A small self-supervised audio encoder (BEST-RQ), trained from scratch.
Model: log mel input, arch quartznet, norm batchnorm, activation silu, depths [2, 4, 2].
Data: trained on synthesized solo parts of chorales (CocoChorales), 64.9 epochs.
Rows from block 5 of a small self-supervised audio encoder (BEST-RQ), named by matrix and row number. Rows with one number belong to one channel. Each number is 128 + 32 x the weight over its row's rms, rounded and kept within 0 to 255. All counts start at 0. After the name is the row's rms in percent of the matrix's.
After each channel's rows are labels from the 100 clips, of 14848, where the channel reaches its highest value: "top examples" is what is common among them; "loudest band" is the band of the loudest frequency at the time of the peak. Only what is clearly more common there than usual is listed. The data: synthesized solo parts of chorales (CocoChorales). In brackets: how many of the 100.
# convs1: first pointwise conv (model.blocks.5.convs.1.weight, 240x240x1), inputs 192-239
# convs3: second pointwise conv (model.blocks.5.convs.3.weight, 240x240x1, transposed), outputs 192-239

convs1.133 103 [140 184 113 106 123 133 174 200 130 139 167 138  64 110 129  87  93  73  91 136 125 143 106 100 147 196 144 170 140 120 169 131 170 131 102 159 159 101 165 145  83 128 131 108 149  96 109  70]
convs3.133 096 [187 152 159 112  97  86 165  93 132 173 138 127 150 100 127 125 135 186 138 137 148 138 130 152 135 186 161 107 108 113 149 161 157 146 134 111 116  92 142 111 209 124 154 140 123 104 137 129]
top examples: bassoon (48); note A#3 (31); note D#4 (29)
loudest band: 250 to 500 Hz (76)

convs1.145 107 [150 151 150 149 150 157 139 119 156 153  70 168 115  70 177 194 165 214 119 140 138 117 196 181 148 120  39 171 164 111 159 135 196 129 153 123 124 126 132 159  85 112 133 128 139 118 148 174]
convs3.145 114 [110 117  58 163 141 158 131 141 138 106 132  86  40  92 138 167 182 137 117 117 123 131  84 158 142 178 104 134 129 162 183 109  85 171 137 105 143 139 133 163 158  95 149  32  95 113 125 117]
top examples: trumpet (57); note F#5 (42); note E5 (28)
loudest band: 1000 to 2000 Hz (57)

convs1.2 110 [125 101 162 139 135 142  94  76  70  67 159 135 182 127  68  81 169 161 114 160 129 140 155 103 141  94 206 155 164 182  88 145  84 158 100 136 107 130 151 110 145  95 133 139 163 131 143  80]
convs3.2 110 [132 115 107 119  97 106  70 116  83 190 153  82 128 158  99 130 106  93 150  63 118 139 148 161  77 116 170 104  76  95  79 156 183 107 134 103  88 163 114  63 121 111 128 100 134 127 123 106]
top examples: clarinet (59); note D4 (46); note C4 (41); note D#4 (34)
loudest band: 250 to 500 Hz (72)

convs1.21 114 [107 118 126 110 135 117 162 101 171 156 113 143 118 119 148 128  94 151 107  95  78 127 147 218 116  55 113 100 122 141 188 121  60 111 156 104 127 125 121 129 129  96 172 118 146  53  93 130]
convs3.21 106 [144  81  93 144 103 172 172 174 198 129  53 177 199 117  85  87 146 144 185  73 130  96 110 138 107 147 151  80 125 112 117 209 130 114 162 160 124 144  76 139 169 140 154  92 122 120  69 133]
top examples: clarinet (65); note E4 (60); note D#4 (39); note D4 (36)
loudest band: 250 to 500 Hz (92)

convs1.14 096 [142 103 137 107 139 118 127 153 147 191 103  73 117 137 181  94  86  71 121 105 134 120 116 139 111 146 119  81 141 128 107  30  88 137 156  85 131 118 151 134 133 131 124 123 195 132 168 105]
convs3.14 098 [127 117 162 111 178  99 119 119 172  88 150 175 131  84 189 107 169 138 133 144 114 131 118  98 111  98  78 123 148  66 169 106 112  96 139 136  98 104 128 116 145  67 102 132 150 139  80 116]
top examples: bassoon (66); note C#4 (66); note D4 (40); note A#3 (33)
loudest band: 250 to 500 Hz (79)

convs1.223 110 [ 63 118 114 113 132 117 130 124 127  90 155 159 249 119 102 160 173  79 153 201 136 163  69  90 143 142 140 105  65  92 165  91 128 151 125 110 148 156  91 105 132 135 157 156 124 132 122  76]
convs3.223 121 [110 117 175  90  72 157 138 120 137 168 112 102  90  92 188 155 168  99 153 140 140 122 114 159 120 102 129 156 153 100 106 166 122  83 102 139 124 152 146 168 128  84 132 134 135 131 140  73]
top examples: clarinet (88); note F4 (68); note D#4 (55); note E4 (33)
loudest band: 250 to 500 Hz (96)

convs1.136 114 [108 138 129 155 118 101  92  88 119 185 158 160 109 143 204 199 110 127 130 150 183 123 169 125 155   0 105 166 159 137 103 134 128 143 160 124 171  90 151 128 151 124 167  90 144 133 117  71]
convs3.136 116 [156 138 140  91 112 144  70 150 132 138 110 150  91 122  86 165 127  81 184 130 157 134 169 117  91 151 162 113 152 112 180 117 164 115 167 149 117 110 159 146 158 150 119  93 134 136 106 126]
top examples: clarinet (63); note D#4 (32); note D4 (30); note C#4 (29)
loudest band: 250 to 500 Hz (81)

convs1.140 098 [122  87 186  98 141 142 108 122  93 157  82 126 154 170 136 105 109 107 137 118  86 124 130  66 108 191 183 165 143  99 123 118  66  75 121 158 117 137  83 149 146  98 161 201 123 122  98  51]
convs3.140 096 [124 171  51 111 147 153  83  53 120 214  88 202 112 134 140 136  58 138 107  83 149 125 121 161 177 148 142  82  68 180 155 182 147 155 132 130 127 147  61 106 154 127 154 222 173 137 161 159]
top examples: violin (95); note A#4 (34); note E5 (33); note F#5 (29)
loudest band: 500 to 1000 Hz (54)

convs1.50 109 [110 130 156 152  84 178 119 172 104  30 186 137 205 100 153 103 163 119 137 152 108 122  94  57 151 151 116 155 108 156 192 119 171 142  91  76  79  91 104 172  97 194 177  98 151 125 121 136]
convs3.50 108 [151  85 138 140 121  88 128 119 198 118 116 163   0 102  55  77 106 101 147  70 169  67  85 105 178  83 153 138 114 160 145 138 142 166 119 155 111  75 146  60 129 180 118 103  75  93 109  99]
top examples: violin (76); note F#5 (41); note E5 (40); note D5 (36)
loudest band: 1000 to 2000 Hz (31)

convs1.120 103 [102  85  82 109 129 162  77 122 170 171 131 104 100 143  77  96 179 128 148 149 126 139  96 197  78 140 194 139  93 101 160 148 135  88 114 121 100 122 124 155  95 162  31 157 138  93 190 190]
convs3.120 099 [163 127 135 146  98 132 121 162 118 142 123 168 124 177 143 156 134 145  94 137  71 111 170 120 137 134  94 143 148 106 157 117 135 122 179 156 144 160 126 160 119 138 121 120 134 159 146 223]
top examples: violin (76); note F#5 (51)
loudest band: 1000 to 2000 Hz (44)

convs1.238 088 [ 94 111 142  98  98  40  95 186 158 138 134 122 109 126 218 129 138 179 137 134 143 142  82  96 153 116 117 115 125 146  64 164 108 132 110 215 143 156 200 109  69 155 151 118  68  88 153  96]
convs3.238 092 [164 167  63 143 150 132 142 164 106 100 160 143 165 160 181 164  79  93  85 161 170 121 153 147 115 158 181  61 129 141 103 138 125 118 130 144 159 123 124 160 162 150 154 135 153 184 107  74]
top examples: violin (83); note C5 (82); note D5 (31); note C#5 (28)
loudest band: 500 to 1000 Hz (84)

convs1.51 087 [217 167 124 112 153 104 131 121 150 143 138 109 102 156 114 133 141 125  83 129 116 112 133  74  44 116 120  89 122 109 114 103  58 124 178  49 150 135 211 154 127  93 115 123  93 128  79 124]
convs3.51 090 [ 94 103  94 125 122 107 106 140 141 111  66 134 152 119 115  99 165 118 125 124  91 117 139 105 161 158 152  48 151 203 116 184 155 131 102 108 106  88  90  86 108 102 143 135 110 135  84 166]
top examples: violin (68); note C5 (53); viola (26)
loudest band: 500 to 1000 Hz (67)

convs1.219 107 [114 146 163 162 111 107 116 177 147 138 112 175  87 147 190 109 150 150 117 145 102 209 157 110 148 122  96 147 154 123  89 141 102 105 110 117 105 143 219 137 108 143 166  98 131 153 127 151]
convs3.219 098 [103  89  83  76 174  96 167 103 139  81 139 158 120 133 147 107 118 117 158 111 159  98 155 120 153 147 137 116 129 143 132 127 144 129 145 144 111  66  98 197 121 120  96  95 196 152 100 124]
top examples: violin (44); note E4 (34); note C5 (34); note C#5 (31)
loudest band: 500 to 1000 Hz (53)

convs1.28 101 [117 117 147 152  86  99 160 147  92 165 170 123 147 137 152 191 141 150 102 225  69  95 129 161 196 132 103 126 146  89 128 122 128 149 187 169  88 109 114 185 137  79 126  89 123  87 127 106]
convs3.28 101 [166 149 115 140 158  74 189 107 108 128 147 117 128 146 141  92 110  84 171  95 172 149 147  91 193 126 140  83 132 105 153 105 144 121 162 150 160 141 160 131 104 106 148 129 105 106 106 113]
top examples: clarinet (51)
loudest band: 250 to 500 Hz (78)

convs1.107 093 [161  91 120  94 139 166 104 100 116 115 136 137 116 112 100 123 159 110  80 151 138 115  97 143 120  54 117  93  91 130 175  84 132 126 127 175  96 137 145  57 177 140 140 134 144 172  84  70]
convs3.107 090 [152  71 142 144 142 155 164 137 121 107 173 164  44 141 165 119 116 159 122 167  89 145 118 126 114 153  97  75  41 161 150 129 170 127  75 132 179 148 107 160 101  80  84 155 154 126 111 105]
top examples: flute (55); note E5 (31); note F5 (26)
loudest band: 500 to 1000 Hz (70)

convs1.168 086 [ 52 142 132 128 143  84 171 156 143 195  53  75  90 118 113 135 140 133 120 156  79 157 165 151 104 130  92  78 108 154 107 142 132 126 126 126  40 110 124 142 132 116 139  93 152 124 170 146]
convs3.168 100 [119  94 136 125 136 123 119  60 126 136 113 147 188 148 130 118  92 121  56 111  98 128 115 136  79 156  84 140 111 132 166 190 153 140 129 140 114 155 138 104 113 151 140 110 165 125  94  82]
top examples: note A#4 (38); clarinet (26); note F4 (26)
loudest band: 250 to 500 Hz (73)

convs1.134 092 [158 158  89 170  98 141 141 102 108 132 182  98 125 146 131 110  93  88 172 120 142 158 183 138 100 147 160 122 147 118 126  93 120 177  67  94 118 170 198 133 170  64 176 167  77 143 128  75]
convs3.134 090 [ 78 123 110  98 158 132 154 198 134 122 169 129  85  79 157 121 135  94 168 187 131  97 161 135 152  56 111 128  52 122 137 101 133 170  32 124 135  87 166 142 148  97 135 149 161 121 109 127]
top examples: trumpet (33); note E5 (27); clarinet (25)
loudest band: 1000 to 2000 Hz (40)

convs1.230 085 [103 174 127 110 118 137 198 139 111 168  96 154  80 119 130 145 127 133 100 107 111 147 176 171 119 181 132  91 138 133 153 151  94  34 151 147 139 169 135 143 125 181 123 176 100 121  76 132]
convs3.230 086 [116 147 153 204 164 102 119 232 179 164 141 195 140 124 129 100 134 135 143 108 111 138 133 172 113 109  86 111 150  69 145 114 102 154  88 146 105 169 108 105  91  39 113 131 147 112 116 196]
top examples: note D#4 (85); viola (68); note F4 (49); note E4 (28)
loudest band: 250 to 500 Hz (93)

convs1.185 111 [169 109 185 108  76 170  67  78 130 148 184 186 113 142 143  92 144 150 134 144 139 201 108  92 137 158 158 152  83  85 120 192 121 147 115 144  92  89 144 123 104 103 147 142 137 162 153 155]
convs3.185 113 [183 110 116  70 122 117 119  95 172 142 114 119  89 116 148 115 136 149 130 195 134 114 108 146 181 139 170 192 185 163 121  93  73 157  83 138 116  90 123 165 119 143 112  60  59  97 161 130]
top examples: bassoon (39); clarinet (39); note D#4 (37); note E4 (32)
loudest band: 250 to 500 Hz (80)

convs1.191 088 [172  99 159  84 141 110 122 167 131 189 143 143  92  92 214 156 156 124  68 148 137  58 101 233 155 129 135 184 107 177 151  92 159 116 127 100 210 153 140 145  87 156 171  94 123 140 122 178]
convs3.191 091 [115 138 153 182 105 169 153 159 122  88 135 127  52 100  86 126 133  85 172 124 178 126  99 117 116 167 125 152 146 131 115 111 107 127 145  87 124 155  89 170 172  63 160 113 135 146 127  98]
top examples: bassoon (73); note A#3 (59); note C#4 (31); note B3 (28)
loudest band: 250 to 500 Hz (83)

convs1.123 087 [120 126 163  94 145  97 143 115 136 172  97 111 187 137 131  90 147 138 144 135  98 141 161 164 130 166 140 181 104  98 106 147  98 149 113 132 149 140 147 182 206 118 154  69 153 155 119 160]
convs3.123 097 [ 92 147 184 146 115 142 149 121 100 143 177 104 175 103 141 133  90 105 104 189 118  83 122 175 146  81 152 106 116 147 148 135 116 109 148 144 180  91 129 125 136  54 161 154 135  92 141 145]
top examples: clarinet (62); note D4 (41); note A#4 (32); violin (32)
loudest band: 250 to 500 Hz (89)

convs1.156 114 [ 90 112 162  97 173 104  66 138 126  94 122 151  39 170 164 116  76  99 136 146 187 138 117 152 148 157 167 133  69 130 146 133 129  97 129 133 135 119 132 124 149 147 150  92 152 123 129  97]
convs3.156 113 [145 123 112  95  81  93  94 107 162 168  88 130 163 104  61  76 123 147 102  80 123 112 113 136  99 136 120 132  89  47 132 196 130 131 135 113 142 132  83 121 161  94 120 128 166 130  78 151]
top examples: bassoon (47); clarinet (47); note C4 (40); note A#3 (37)
loudest band: 250 to 500 Hz (84)

convs1.67 101 [119 104  78  98 129 122 127 120 147  74 164 154  77 216 120 124 142 151 220 142 127 117 133 138  94  57  86 158 123 115 186 168  68 137 145 157  47 143 133 144 121 137 144 134 148 129 166 186]
convs3.67 102 [ 78  64 151 144 148  82  82 114 133 111 118 133 107 105 114 147 103 127 155 111 130  78 165  81 181 126  62 134  95  72  81 145 135 184 109  83 124  88 114 132 145 137 147 117 125 149 122 122]
top examples: note A4 (45); note G4 (35); clarinet (34); instrument: violin (32)
loudest band: 250 to 500 Hz (84)